A small sound classifier, trained from scratch.
Model: 22.8M parameters, log mel input, arch wavenet, depths [14].
Training: adamw at rate 0.0015, 16100 steps, batches of 32, held-out accuracy 99%.
Data: trained on read English sentences (LibriTTS-R), 15625 training examples, 33.0 epochs.
Rows from block 6, named by matrix and row number. Rows with one number belong to one channel. Each number is 50 + 12 x the weight over its row's rms, rounded and kept within 0 to 99. All counts start at 0. After the name is the row's rms in percent of the matrix's.
# filt: filter width-5 conv, dilation 2 (model.blocks.6.filt.weight, 384x384x5), inputs 272-287, a 5 kernel for each
# gate: gate width-5 conv, dilation 2 (model.blocks.6.gate.weight, 384x384x5), inputs 272-287, a 5 kernel for each
filt.361 099:66 44 44 46 46 39 43 45 32 21 62 42 45 50 47 50 49 47 40 30 57 42 40 48 57 43 42 54 45 32 38 55 59 54 52 50 49 50 51 65 51 48 56 51 34 45 40 42 39 35 47 57 62 60 62 41 61 66 60 55 43 46 53 45 33 42 44 49 42 37 47 41 41 32 26 61 69 68 69 84
gate.361 103:33 31 30 22 26 55 45 52 51 51 31 30 30 25 23 45 42 50 53 50 39 44 37 26 33 44 38 54 54 56 66 61 63 78 70 74 77 55 53 57 50 44 58 57 62 46 42 49 50 44 50 48 56 59 58 64 58 65 69 66 48 40 54 60 52 61 54 63 67 61 46 40 48 54 48 48 61 60 62 65
filt.362 099:25 34 36 51 54 68 62 60 53 61 38 48 48 59 61 44 47 40 52 60 36 33 35 45 50 36 47 36 45 53 73 67 70 53 50 57 67 73 52 41 47 49 43 48 59 53 55 56 56 67 35 39 28 38 45 67 64 65 57 49 54 57 53 51 59 66 62 69 57 55 51 52 49 54 67 33 44 43 42 35
gate.362 098:42 50 60 62 52 66 54 48 55 56 46 55 60 63 60 58 57 54 50 45 42 47 56 50 53 64 60 56 51 44 56 49 39 43 48 41 35 32 46 55 60 60 54 50 40 63 52 51 59 58 48 52 47 37 33 56 49 42 44 49 65 61 47 51 46 59 50 44 43 49 66 53 58 59 52 23 34 34 28 29
filt.363 102:36 32 32 43 48 53 67 62 47 54 41 40 36 43 49 46 59 56 48 46 39 25 25 45 46 43 60 61 44 45 61 69 73 55 49 52 43 46 50 49 50 66 66 50 46 48 58 49 44 48 54 53 51 46 41 63 73 72 59 56 45 71 65 47 46 51 63 66 49 50 49 56 50 40 46 55 45 47 53 52
gate.363 094:64 70 65 56 51 41 33 37 40 45 52 56 56 53 48 66 62 53 44 46 42 47 49 54 42 69 67 55 48 50 43 41 42 47 52 10 09 34 46 45 69 63 51 46 49 53 41 45 42 43 63 65 59 58 62 45 39 48 49 49 60 59 50 49 52 41 35 36 35 43 61 48 47 41 44 60 62 64 69 65
filt.364 094:74 71 58 52 58 40 43 51 61 64 81 74 53 50 53 57 65 56 61 58 64 58 54 51 45 53 58 64 52 51 31 39 49 51 56 48 44 48 52 57 44 56 56 52 47 56 68 50 65 72 30 35 47 51 47 33 36 45 53 53 42 53 61 56 55 46 53 61 65 69 58 73 60 61 69 37 39 50 51 52
gate.364 097:45 46 57 66 55 71 71 57 43 60 59 64 64 68 63 63 67 59 54 56 46 42 55 61 52 58 65 62 55 52 52 53 41 36 47 56 34 24 39 48 52 65 53 47 45 70 73 57 52 56 39 45 45 42 45 59 58 47 39 49 61 67 56 46 52 64 63 50 43 55 71 75 62 53 56 33 30 39 44 47
filt.365 108:84 77 66 67 53 37 40 45 53 56 70 66 58 56 45 54 54 56 65 65 63 66 61 54 44 54 52 50 58 65 25 23 38 44 59 40 47 43 41 38 49 45 48 55 63 50 48 53 55 52 44 43 50 52 62 32 27 42 41 52 42 39 46 55 62 35 31 39 54 64 50 51 52 61 55 49 47 51 49 52
gate.365 107:53 61 62 63 60 40 27 26 35 34 48 59 64 61 58 61 42 41 47 41 43 62 71 64 64 61 47 46 42 40 49 40 31 32 40 36 46 58 54 59 65 52 31 33 37 49 38 42 43 42 57 48 40 43 43 54 41 38 45 42 48 37 31 35 35 41 29 33 45 42 47 35 45 46 39 58 57 59 53 51
filt.366 102:52 55 54 49 48 51 44 47 60 59 55 59 64 55 51 31 23 36 54 47 61 69 65 56 54 37 20 20 42 44 49 37 41 49 49 66 66 67 53 47 40 27 32 51 55 45 33 43 53 56 40 41 33 36 36 44 33 33 46 48 34 13 29 48 47 54 49 43 56 53 43 36 45 57 53 37 40 32 24 25
gate.366 098:51 59 62 49 47 52 51 39 57 62 44 53 46 43 48 56 70 72 76 71 45 43 45 39 36 64 72 76 73 70 52 45 42 55 58 35 28 23 35 39 67 74 80 73 76 42 46 37 48 61 63 67 69 70 59 54 48 45 52 61 61 64 67 69 79 48 46 44 52 62 52 51 43 55 65 52 60 71 74 49
filt.367 100:33 34 34 38 40 58 57 56 55 59 27 28 34 42 42 37 61 50 49 48 39 22 35 42 44 38 66 55 52 51 60 66 66 61 62 75 48 52 53 54 35 67 55 52 47 42 54 51 60 55 45 56 48 45 49 69 74 69 61 61 47 68 54 52 56 50 64 62 63 58 40 57 49 52 56 66 59 47 41 41
gate.367 100:44 52 63 53 64 63 53 55 55 45 52 56 58 55 60 71 75 61 53 45 31 37 50 53 58 76 72 66 49 45 60 55 50 49 44 28 20 32 43 46 73 76 63 54 44 71 73 65 56 52 60 61 47 45 41 60 57 43 52 39 72 73 59 54 42 64 57 57 58 50 70 74 70 58 51 53 39 41 36 38
filt.368 097:57 46 42 65 67 41 48 61 44 44 57 48 49 56 59 46 57 79 74 70 53 46 33 49 51 41 57 79 76 65 46 57 58 43 38 47 48 39 25 33 42 52 75 71 68 43 57 60 46 54 52 55 62 73 69 51 62 70 49 47 37 52 67 55 55 48 57 65 43 41 47 58 65 50 55 61 63 66 70 73
gate.368 097:59 60 48 55 60 50 58 71 64 48 62 61 54 51 58 44 56 63 71 60 63 53 44 44 56 39 48 59 60 56 35 40 48 57 47 51 44 46 40 42 44 54 64 64 54 47 62 63 60 47 33 40 46 51 48 39 44 49 54 46 43 55 67 63 55 36 45 67 61 47 51 66 82 75 59 30 34 44 39 47
filt.369 099:56 54 60 60 60 45 40 50 57 58 54 46 59 68 67 49 49 62 77 73 56 61 58 54 47 52 47 61 68 67 42 42 38 39 45 44 50 45 40 32 49 43 57 62 67 45 38 58 77 72 51 45 47 40 47 46 35 40 41 46 50 43 57 67 68 46 44 50 54 62 49 43 67 80 75 57 53 49 36 42
gate.369 103:60 44 38 38 47 36 43 48 49 41 49 39 27 28 30 38 40 48 54 54 54 51 40 33 37 43 50 52 59 62 41 49 61 59 52 55 64 54 50 44 42 45 54 61 60 36 40 46 36 30 54 57 74 77 72 42 50 65 57 59 38 43 52 57 54 41 51 53 51 43 34 37 37 35 34 60 69 76 76 70
filt.370 103:46 38 47 50 46 68 82 66 57 60 51 40 49 53 45 50 57 45 39 41 39 22 45 48 52 49 59 44 36 36 58 70 55 51 53 52 53 63 66 65 59 58 51 38 35 59 59 59 60 59 50 52 44 37 42 61 67 60 53 54 57 75 55 49 50 63 82 67 61 60 61 65 58 50 53 42 40 49 48 52
gate.370 101:64 72 66 59 49 28 29 38 37 38 48 53 55 47 50 53 55 51 46 42 52 55 47 48 50 56 56 57 50 45 36 32 34 44 54 27 29 33 40 45 67 62 66 57 53 39 40 42 36 33 66 64 62 60 63 45 42 45 50 52 47 45 53 47 50 20 25 22 30 34 44 47 48 32 40 62 61 59 61 55
filt.371 102:43 43 27 42 46 42 56 68 55 40 45 46 36 40 41 48 62 51 36 33 43 33 24 47 51 42 63 63 45 40 56 58 68 50 49 58 37 50 65 60 42 66 62 39 43 44 66 56 42 34 42 43 51 48 56 58 61 69 50 50 39 61 66 42 38 51 60 72 48 38 45 66 53 39 34 56 40 38 49 62
gate.371 102:55 48 52 47 46 65 72 72 75 81 52 53 54 55 54 56 64 68 62 62 52 46 46 44 42 61 63 65 58 60 47 59 53 58 59 50 45 39 46 50 51 59 60 56 48 58 58 61 67 70 50 48 51 46 41 48 54 53 52 50 55 60 62 58 61 66 71 75 78 77 56 67 70 67 71 45 45 38 42 31
filt.372 098:61 59 44 52 53 64 78 78 69 57 72 61 62 67 66 47 53 65 52 47 60 55 46 54 60 33 40 52 43 41 36 44 57 45 44 63 62 66 69 71 36 41 46 33 34 60 71 71 69 54 15 20 23 25 27 34 44 55 47 42 43 54 60 51 43 65 69 76 66 57 57 68 72 62 56 21 23 31 36 45
gate.372 100:57 43 43 48 53 35 50 58 67 54 52 39 39 49 59 29 40 57 68 55 62 42 26 28 46 33 50 59 62 57 41 57 63 67 51 57 43 37 35 38 38 53 66 66 62 37 42 58 70 60 46 57 60 57 46 39 53 64 66 52 34 53 72 84 61 32 42 58 59 48 35 43 64 67 53 52 55 55 48 44
filt.373 100:66 81 70 55 47 48 46 50 62 62 60 67 64 56 47 51 51 58 74 66 56 55 54 45 44 43 43 50 65 64 39 33 38 51 58 52 47 49 34 39 43 46 50 63 61 55 58 61 67 69 43 46 48 53 50 39 36 37 47 55 46 48 52 64 67 51 42 47 54 58 55 55 58 74 71 44 39 46 44 36
gate.373 100:47 49 40 40 46 41 47 51 51 54 55 53 50 48 53 17 11 27 38 55 67 62 53 48 47 23 06 30 38 56 49 46 54 57 55 63 71 69 54 51 26 17 35 52 56 38 50 47 48 56 39 38 48 48 52 44 47 48 55 56 28 27 39 50 54 42 44 49 48 56 25 28 36 42 53 32 38 46 46 49
filt.374 096:46 47 42 38 39 40 43 40 49 43 29 28 39 25 37 41 36 41 38 35 48 42 44 45 42 39 39 40 39 45 49 51 55 56 57 60 61 57 50 48 42 39 37 47 49 39 37 33 18 29 59 59 68 75 72 53 59 58 66 62 39 45 45 43 50 45 48 47 46 45 30 32 32 24 31 70 66 73 81 69
gate.374 100:52 57 59 55 57 75 64 52 65 63 49 55 60 64 60 74 74 71 61 60 44 44 53 57 55 74 78 73 62 58 53 49 38 45 46 39 35 42 49 56 64 73 67 55 51 62 58 52 62 57 56 63 52 46 40 56 49 43 42 44 69 76 63 54 55 61 61 46 51 55 72 78 65 63 62 54 50 51 42 42
filt.375 101:30 22 47 54 55 57 64 49 46 49 31 20 36 51 52 44 57 45 41 47 35 15 37 55 54 48 62 44 36 51 62 77 53 42 46 55 47 64 60 60 51 64 49 37 52 59 52 50 40 49 48 61 58 54 49 68 83 58 46 48 54 65 44 38 48 58 64 54 48 49 47 53 38 42 48 50 54 66 64 58
gate.375 101:57 69 61 51 46 63 56 61 53 66 61 70 70 57 52 70 63 58 48 47 55 65 59 47 52 66 54 52 55 46 42 38 39 44 54 33 41 41 43 57 61 52 50 48 41 68 66 67 54 52 49 37 39 46 45 48 36 40 44 49 58 55 54 52 52 59 51 46 45 52 75 68 71 53 51 32 29 25 39 45
filt.376 101:46 46 54 60 45 67 63 58 51 52 51 52 60 55 49 62 84 83 67 52 45 42 45 50 47 60 77 96 82 59 54 52 48 49 54 42 28 20 30 50 55 75 88 76 53 57 64 58 51 42 56 60 62 61 52 54 53 50 51 53 59 69 74 71 58 51 53 47 46 49 65 74 71 60 47 59 55 48 45 45
gate.376 096:63 58 64 67 68 51 51 44 50 53 59 57 61 70 70 70 59 61 69 67 56 54 52 52 58 71 62 64 67 66 42 43 44 37 39 49 53 56 49 39 63 55 58 60 59 51 43 45 60 61 62 62 56 48 48 45 44 43 39 39 58 53 51 56 60 60 64 51 59 61 55 52 50 58 62 67 68 63 54 46
filt.377 097:36 35 45 41 28 53 57 55 66 83 35 37 43 46 44 47 49 49 55 63 43 41 47 42 34 43 45 46 50 58 61 62 58 57 71 62 56 51 55 49 47 47 51 52 55 41 46 46 64 72 57 57 45 37 34 59 55 51 49 63 51 51 50 58 66 52 52 51 55 73 38 44 42 63 75 49 43 38 29 18
gate.377 103:44 45 52 52 52 67 70 66 79 74 57 53 56 53 50 56 55 67 72 63 55 53 46 43 43 50 53 58 61 52 54 59 50 57 53 62 59 47 47 54 47 47 56 64 53 64 67 79 71 65 34 34 39 46 42 48 51 47 49 56 50 55 67 73 61 65 63 61 67 66 68 72 85 77 67 34 34 30 40 44
filt.378 103:56 56 53 55 53 68 68 66 57 61 65 77 67 63 65 56 74 66 62 63 55 60 59 57 58 50 55 60 54 49 48 50 49 54 53 57 53 50 48 51 47 56 49 54 47 65 82 66 63 66 27 26 33 37 33 45 44 41 47 44 55 63 61 55 50 60 62 66 58 58 65 75 67 63 61 32 22 22 33 36
gate.378 099:49 56 57 53 49 63 60 54 55 64 55 64 61 53 55 69 75 71 62 67 46 53 54 48 47 75 76 71 63 65 49 43 43 50 52 28 21 24 37 42 75 78 73 62 63 74 64 67 56 65 53 55 58 51 48 55 45 46 49 50 72 65 61 65 60 56 44 48 54 59 69 70 67 61 63 42 42 55 56 51
filt.379 097:70 79 77 66 58 48 46 40 43 42 69 78 79 69 59 62 61 62 56 43 63 55 61 56 57 65 65 64 57 44 34 32 33 43 47 43 41 34 39 52 58 58 64 52 40 65 70 56 52 52 43 39 46 48 41 33 32 35 40 44 53 60 55 48 43 44 44 42 44 38 64 67 64 58 49 44 41 44 43 34
gate.379 097:62 52 48 58 72 28 40 37 29 19 43 43 41 47 58 55 57 50 55 46 54 42 43 57 62 56 61 60 56 49 45 53 55 37 26 28 27 31 34 38 58 60 59 54 50 41 46 43 42 41 73 74 69 61 55 49 58 56 46 35 44 48 52 46 35 39 51 51 41 30 44 54 48 45 49 72 70 69 57 56
filt.380 108:66 62 51 48 50 33 40 51 44 36 63 65 53 43 40 39 52 51 51 49 80 57 46 45 50 34 51 54 54 52 29 40 53 51 50 56 35 39 41 47 33 48 55 55 49 28 49 46 43 35 43 44 50 59 55 26 40 49 52 49 22 47 58 55 52 23 44 53 50 39 32 53 52 49 47 51 47 47 52 55
gate.380 099:52 59 56 61 49 61 63 63 52 53 53 59 61 59 56 56 62 68 50 38 50 53 52 60 59 58 58 63 46 36 48 45 45 42 46 37 35 37 45 64 55 56 56 41 28 57 62 60 41 41 43 44 43 35 31 49 47 47 43 47 55 57 60 45 38 57 57 55 47 50 61 72 72 57 50 30 25 34 30 33