From a checkpoint of a small sound classifier.
Model: 22.8M parameters, norm batchnorm.
Training: 16100 steps, batches of 32, held-out accuracy 99%.
Data: trained on read English sentences (LibriTTS-R), 15625 training examples.
Rows from block 3, named by matrix and row number. Rows with one number belong to one channel. Each number is 128 + 24 x the weight over the matrix's rms, rounded and kept within 0 to 255. All counts start at 0.
# filt: filter width-5 conv, dilation 8 (model.blocks.3.filt.weight, 384x384x5), inputs 0-12, a 5 kernel for each
# gate: gate width-5 conv, dilation 8 (model.blocks.3.gate.weight, 384x384x5), inputs 0-12, a 5 kernel for each
# out: residual pointwise conv (model.blocks.3.out.weight, 384x384x1, transposed), outputs 0-63
filt.355 [131 109 106 113  76 115 112 143 114 142 118 173  93 135 141 140 165 152 177 164 100 149 105 126 137 117 144 112 103 141 122  76  88  40  84 105 134 135 145 188 116 154 112 115 149 122 172  89 126 142 115 189 120 148 166 130 115 144 118 150 122 130 140 133 162]
gate.355 [113 126 120 150 125 117 121 106 127 130 124 106 143  77  88 155 134 144 132 118 119 137 129  86  81 106 127 150 105 107 103 100 115 112 130 155 167 125 121 120 133 105 140  69 109 123  90 129  70  92 142 125 135  85 100 119 123 110 128 132 129 115 113 127 134]
out.355 [164 152 123  87 149 122 161 121 126 102 111 119 127 117 127 127 125  98 118 109 104 119 135  98  92 134 119 102 140 128 101 126 138 156 138 116 116 100  90 140 140 110 137 146 108 100 119 150 137 109 129 117 140  98 107  89 137 139 118 104  90 128 119 153]
filt.356 [150 121 128 154 154 145 122 126 111 108  91 134 183 142 153  91 155 151 125 147 105 132 165 128 169  95 137 121 116 129 173  96 147 127 133  87 123 124 135 146 107 123 175 122 145  90 148 215 144 169  81 133 182 136 151 151 126 128 119 100 121 112 132 130 114]
gate.356 [105 105 126 121  85 153 113  94 118 146 108 139 149 163 152 150 163 157 141 137  86 107 120 129 117  84 152 153 154 161 108  94  79 143 140 124 152 142 158 168 105 132  98 145 164 108 129 129 151 141 125 133 123 141 163 160 140  99 121 145 155 137 100 132 169]
out.356 [109 164 126 129 120 101 133 105 149 138 140 148 160 136  81 106 165 124  93 114 119 129  99 117  85 100 125 118 184 116 126 113 192 161 170 104 130 112 165 169 161 179  93 129 168 157  62  81 165 148 149 156 157 122 145 134 230 174 149 149 138 128 162 174]
filt.357 [145 143 157  76 108 145 100 122 156 113 112 125 126 152 155  90 140 122 157 171 146 173 151 100 138  95  85 102 142 119 152 133 132  85 104 121  93 107 197 167 132 121 140 124 123 121 158 135 145 152 114 118 120 171 162 139  94 121 166 111 136 107 116 174 135]
gate.357 [ 92 135 146  94 111 140  90 108 129 165 122 148 137 158 100 152 150 146 158 116  94 152 144 142 107 187 122 113 164 130 101 126 140 114 143 173 111 100 161 115 122 129 137 125 112 124 162 139 160 120 140 139 131 165 118 147  92  94 131 164 145 108 111 144 158]
out.357 [154 130 132 101 155 124 173 148 112 114 113 123 119 113 132 132 119 114 112 104 111 112 159 119 105 113 127 174 161 115 107 128 140 180 139 100 116 106 110 128 156 132 136 103 114 100 108 140 165 105 154 154 150 115 108  86 145 158 177 133 109 109 122 198]
filt.358 [163 153 121 146 163  80 125 140 142 143 168 139 116 125  94 116 102 113  93 102 192 183 131 156 146 149 171 138 145 119 141 138 148 139 145 158 158 134 113  96 164 158 126 153 107 166 131 110 123 113 153 133 128 128 102  75 114 135 128 124  76 109 128 115 110]
gate.358 [122 117 133 108 115  77 148 133 143 148 169 108 103 112 120 202 123 138 144 139 155 102 143 121 115 136 115  84 142 139  75 158 154 135 133 138 101 100 122 123 125 114 104 103 117 162 115 135 119 122 163 116 116 122 116  86 151 128 141 150  92 146 142 147 150]
out.358 [114 130 136 147 144 134  90 111 122 121 109  95 122 125 122 119 114 121 107 143 127 117 123 145 114 132 141 109 126 133 120 139 145 120 118 125 102 132 106 108 132 113 131 175 106 135 108 113 111 109 139 113 137 119 170 149 136 113  92 106 113 108 115 132]
filt.359 [127 132 127 110  97  88 104 113 117 116 127 138 148 166 152 156 169 167 171 178 117 113 126 133 101 169 167 153 145 151 108  98  81  91  85 166 162 145 123 146 112 112 125 140 129 126 119 133 161 142 137 143 128 157 147 102 109 108 106 119 102 108 116 124 129]
gate.359 [120 126 104 116 109 134 129 159 145 151 141 113 160 124 184 129 131 108 104 117 121 122 137 130 148 131 101 136 143 156 122 129 154 155 145 113 133 131 129 155 129 112 163 149 198 136 111 160 139 192 129 107 149 125 169 130 128 155 136 147 129 115 156 141 148]
out.359 [ 81 163 115 139  68 115 102 140 142 110 165 184 166 149  80 137  95  83  86 142 101 185  87  90 126 157 155 160 150 106 179  75 166 161 148 107 190  97 157 164 138 125 112 108 144 138  99 102 161 142 100 123 175 178 115 170 130 140 139 172 171  90 135 122]
filt.360 [122 170 143 138 102 156 126 111 121 161 136  83  95 110  97  80  83 115 125 142 101  96 105 123 122 156 104 116 116 120 168 167 116 125 109 173  88  84 116 140 152  95  91 103 100 132  95  80 104 101 138  74  69 107 119 147 112 106 121 154 143  96 101 114 162]
gate.360 [ 92 159 131 101  86 148  85 108 136 145 126 132 130 132 145 136 160 151 172 194 108 136 140  98  97 116  83 127 138 142 127 107  93  96  75 130  93 134 147 160 124 104 110 118 109 129 131 119 126 129 138 113 137 132 151 146  88 102 132 130 154 117 112 143 149]
out.360 [155 117 122  93 138 119 149 147 127 117 132 145 143 141 123 110 123  80 110 106 107 158 124  93 106 138 127 171 145 112 151 122 131 162 131 107 107 118 111 123 155 131 139 112 115 128 145 151 173 149 124 128 125 147 101  99 145 144 176 167 134 130 142 154]
filt.361 [109 114 119  63 105 136 136 138 177 113 112  85 115 136 132 135 122 105 149 169  83  94 131 110 127 153 118 117 129 106 115 116 128 132 102 148 134 138 133 145 107 102 119 135 114 104  81 101 135 128 127 103 111 159 134 144 150 134 178 117 142 137 133 186 136]
gate.361 [122 135 145 118 164 102 106  79 122 115 160 169 156 144 116 173 152 156 141 106 148 148 160 123 116  90  92  91 132 139  79  87 108 136 151 147 134 130 133 121 131 144 117 129 127 162 155 158 136 129 153 145 140 151 117 106 107  86 135 116 111 114  93 137 118]
out.361 [116 121 113 101 118 140 139 120 119 130 140 161 167 140 148 155 111 113 115 115 109 159 112 125 107 124 103 146 101  79 159 118 124 167 160 131 157 144 127 154 123 136 160 128 122 104 140 125 130 137 130 123 153 137  71 116 130 158 149 170 158 110 134 140]
filt.362 [158 102 126 120 121  79 133 145 147 133 154 176 136 112 144 137 131 116 120 140 177 161 110  83 135 137 204 112 139 143  96 109 137 123 104 124 188 137 136 141 116 152 137 122 128 154 155 140 105 151 119 160 142 126 142  84 124 144 147 126  89 130 147 146 128]
gate.362 [110 117  98 119  87 124 147 125 137 173 153 106 143 117 138 172 124 141 102 116 160 114 115 127 113 110  82 173 153 180 115 129  99 164 156 121 105 176 155 165 147 113 143 137 150 165  96 135 122 143 154 110 143 117 132 129 147 144 138 170 156 147 148 146 177]
out.362 [148 117 136 128 167 142 138 102 129 123 104  89 106 116 152 121 142 131 141 108 131  93 147 111 109 118 113 117 144 140 106 160 120 130 116 141  82 112  91  91 163 124 136 146 117 108 114 150 143 120 157 146 121 121  92  98 130 124 111  98 112 138 113 144]
filt.363 [ 74 107 136 103 109 148 146  86 110 106 140 131 116 118 145 138 129 148 174 164 133 122  96 114 124 126 131 126 121 155 114  96 119 115  94 147 154  78  98 146 127 131  90  86 122 159 113 124 118 139 146 141 106 107 138 150 150  93 118 103 161 145 110 120 116]
gate.363 [108  86  92 146 130 149 133 131 127 156 133 143 159  84 131 128 151 162 136 110 142 112  92  96 125 113 133 151  95 115 165 120  96 124 147 109 134 147 115 131 156 128 139  88 138 152 144 146  84 111 138 146 158  94 115 165 143 133 119 159 154 153 152 115 152]
out.363 [144 132 137 113 111 145 131 164 102 120 110 141 107 111 131 138 100 115 114 142 106 142 131 126 133 147 147 133 119 150 140 103 120 162 108  94 127 118 106 123 128 108 139  79 115 129 152 126 144 133  97 130 137 147 111 151 121 145 177 140 116 132 139 143]
filt.364 [120 158 163 158 121 127 110  89 122 122 141  96 116  62  94 129 126 127 125 150 149 130 126 116 100 154  82 147  87 129 110 137 128 132 118 136 109 132 128 128 145  99 124  81  90 129 106 140  58  98 136 103 114  90 106 120 116  91 116 130 124 104  81 116 129]
gate.364 [153 148 139 102 103 113 100  84 123 125 106 126 127 110 112 107 126 160 156 148 127 114 115  77  66 108 142 118 155 121 150 145 114  82  93 127 131 127 155 134 113 126 115  99  92 120 131 128 105  88 108 109 133 127 137 113 107 106 127 129 119 109 121 124 134]
out.364 [146  98 153 149 157 122 157 102 140 170 141 105 116  96 141 109 154 140 131 143 179 115 160 163 138 122 118 159 142 164 102 158 119 128  93 166  94 125 144 102 132 138 160 137 167 150 125 149 128 128 127 167  89 143 147 120 110 126 134  89 102 157 133  95]
filt.365 [179 135 144  97 132  71 104 130 138 122 103 134 144 126 104 128 138 145 163 138 133 144 129 111 102  90 149 125 141 122 119 132  90 115 111  94 124 118 156 130 107 114 116 113  99 119 138 133 125 113 104 116 131 148 101  76 104 126 145 141  72 106 131 149 123]
gate.365 [ 91 115  89 102  94 153 130 150 106 151 155 125 110 174 126 131 135 140 167 155 132  99 100 152 120 163 145  89 131 143 144 116 101  98  99 160 153 165 142 144 155 128 107 151 112 137 102 127 164 106 152 134 143 150 122 151 148 146 108 140 160 136 156 127 146]
out.365 [135 134 152 126 116 122 104 130 141 138 109 130 134 130 123 173  91 123 130 130 135 153 128 152 135 127 125 138 104 107 119 124 138 112  77 133 133 125  90 103 112 114 129 154 126 140 170 113 122 126 131 137 145 152 166 147  85 114 103 151 107 112 100  88]
filt.366 [116 146  87 129 112 111 107 149 131 110 138 130 192 103 145 151 137 157 141 170 134 142 125 103 117 109 134 165  78 134 119 101 110 124  72 122  95 167 153 137 124 118 157  90 129 131 124 169  87 132 145 121 183 114 155 108 113 150 147 119 121 105 146 135 119]
gate.366 [101  93 106 129 139 126 151 111 136 128 157 109 138  81  89 159 143 157 125 130 129  95 107  89 105 128 131 156  94  97 127 125 101 131 144 162 159 124 108  74 143 123 121  78  86 155 104 126  79  92 147 129 129  90  78 123 174 130 140 131 140 163 127 131 127]
out.366 [128  91 136 106 132 176 162 171 147 125 131 129 154 126 115 144 119 121 131 104 100 125 163 121 104 143 132 137 163 131 120 128 132 152 130 101 130 119 138 147 117 160 116 128 135 120 124 134 140 147 103 152 147 150  94 102 146 135 165 119 101 141 137 137]
filt.367 [143 155 136 102  88  96 108 113 161 164 107 109 127 123 101 150 120 120 122 127 115 142 132 104  63 131 120 114 132 147 107 151 146 124 144 105  99  96 139 159  92 115 121 126 113 110 109 133 109 103 113  81 105 126 115  93 107 111 160 168 101 107 120 152 170]
gate.367 [175 144 177 121 118 100 113  77 108 145 107 145 116 144 138  77 103 145 153 111 126 113 146 151 127 145 144  55 132 121 173 148 125  98 140  80 114 102 158 140 121 147 101 114 147 115 150 137 140 136  76 118 112 139 138  91 114  82 105 148  70 103  82 121 149]
out.367 [108  76 147 182 162 147 128 144 162 171 171 104 116  93  85  93 151 163 166 145 184 108 146 147 133 162 165 111 131 162 103 140 119  79 138 168 137 137 163 125 118 141  99  85 135 141 134 140 120 154 111 173  85 138 162 145 107 163 130 125  98 172 160  97]
filt.368 [136 104 170 131 120 130 162 104 134 174 129 108  88 120 106 118 100 108 127  88 150 109 143 143  92  83 122  71 130 140 160 158 153 127 160 104 124  69 112 141 126 129 101 143 123 145  99  98 132 102 122 115  79 116 115 108 154 106 126 173 124 157  93 127 150]
gate.368 [147 115 131 112 147 114 155 126 144 161 112 101 106  94 109 125  98 112  98  94 153 114 114 123 117 127 157 186 195 117 113 166 132 150 182 127 155 147 150 104 122 125 131 120 128 108  91  99  93 113 122 114  95  97  99 106 150 131 142 161 110 140 123 133 151]
out.368 [116 111 121 147 112 115  78 131 134 142 111 141 111 160 125 163 114 134 125 135 139 124 118 136 151 126 140  90 108 123 158 138 123  90 100 159 145 139 132 115 117 111 132 146 136 127 139 122 103 118 133 130 140 127 179 167 132 162  75 134 158 137 129 110]
filt.369 [122 123 116 149 144 123 141 148  97  75 184 124 109 110 139 126 105 129 123 154 158 126 110 104 141 190 148 124 156 128 130 152 116 128  96 160 153 150 118 112 177 140 113  98 109 167 127 100 122 144 156 137 127  99 120 116 131 150  99  78 122 144 148  89  96]
gate.369 [145 148 148 133  80 119 136 144 128 161 102 106 115 159 166 137  93 137 134 125 128 138 136 160 115  73  93  79 142 159 144 178 147 116 137  85  90 119 155 177 116 133 132 147 169 142 127 140 173 171 108 106 133 151 169 112 137 145 131 163 123 131 140 132 171]
out.369 [175 134  94  72  82  87 132 145  65  99  74 122 133 151 154 161  77 120 115 102 103 127 117 118 144 101 110 118 110 107 140 124 100 156 106 124 119 155  93 113 117 102 203 164  71  69 145 151 119  70 182  81 129 103  83 108 121  92 120 138 154  93  66 130]
filt.370 [166 145 136 139 129 123 124 110 167 156  81 123 149 116 138 108 102 126  50  79 132 129 159 145 130 109 128 161 165 180 142 147 116 167 177  67 129 149 150 125 100 147 159 156 171 104 123 154 107 129  82 130 148 143 135 116 133 117 159 150 108 137 109 138 131]
gate.370 [106  97 113 116 118 164 149 101 135 169 152 140 186 151 131 124 143 150 139 109 145 126 132 155 139 164 130 164 158 126 129 124 117 120 156 166 143 111 150 165 159 140 152 133 149 132 145 202 157 126 151 150 144 137 135 164 151 110 133 161 166 158 126 133 157]
out.370 [102  79 171 183 182 163  83 136 196 145 160 106  74  84 107  76 163 167 163 162 181  86 141 194 172 162 170  76 140 179 114 157  95  78 113 173 131 126 135  94 129 110  99 115 155 184 136 145 108 122 102 153  73 157 174 127  62 105  51  92 111 145 171  74]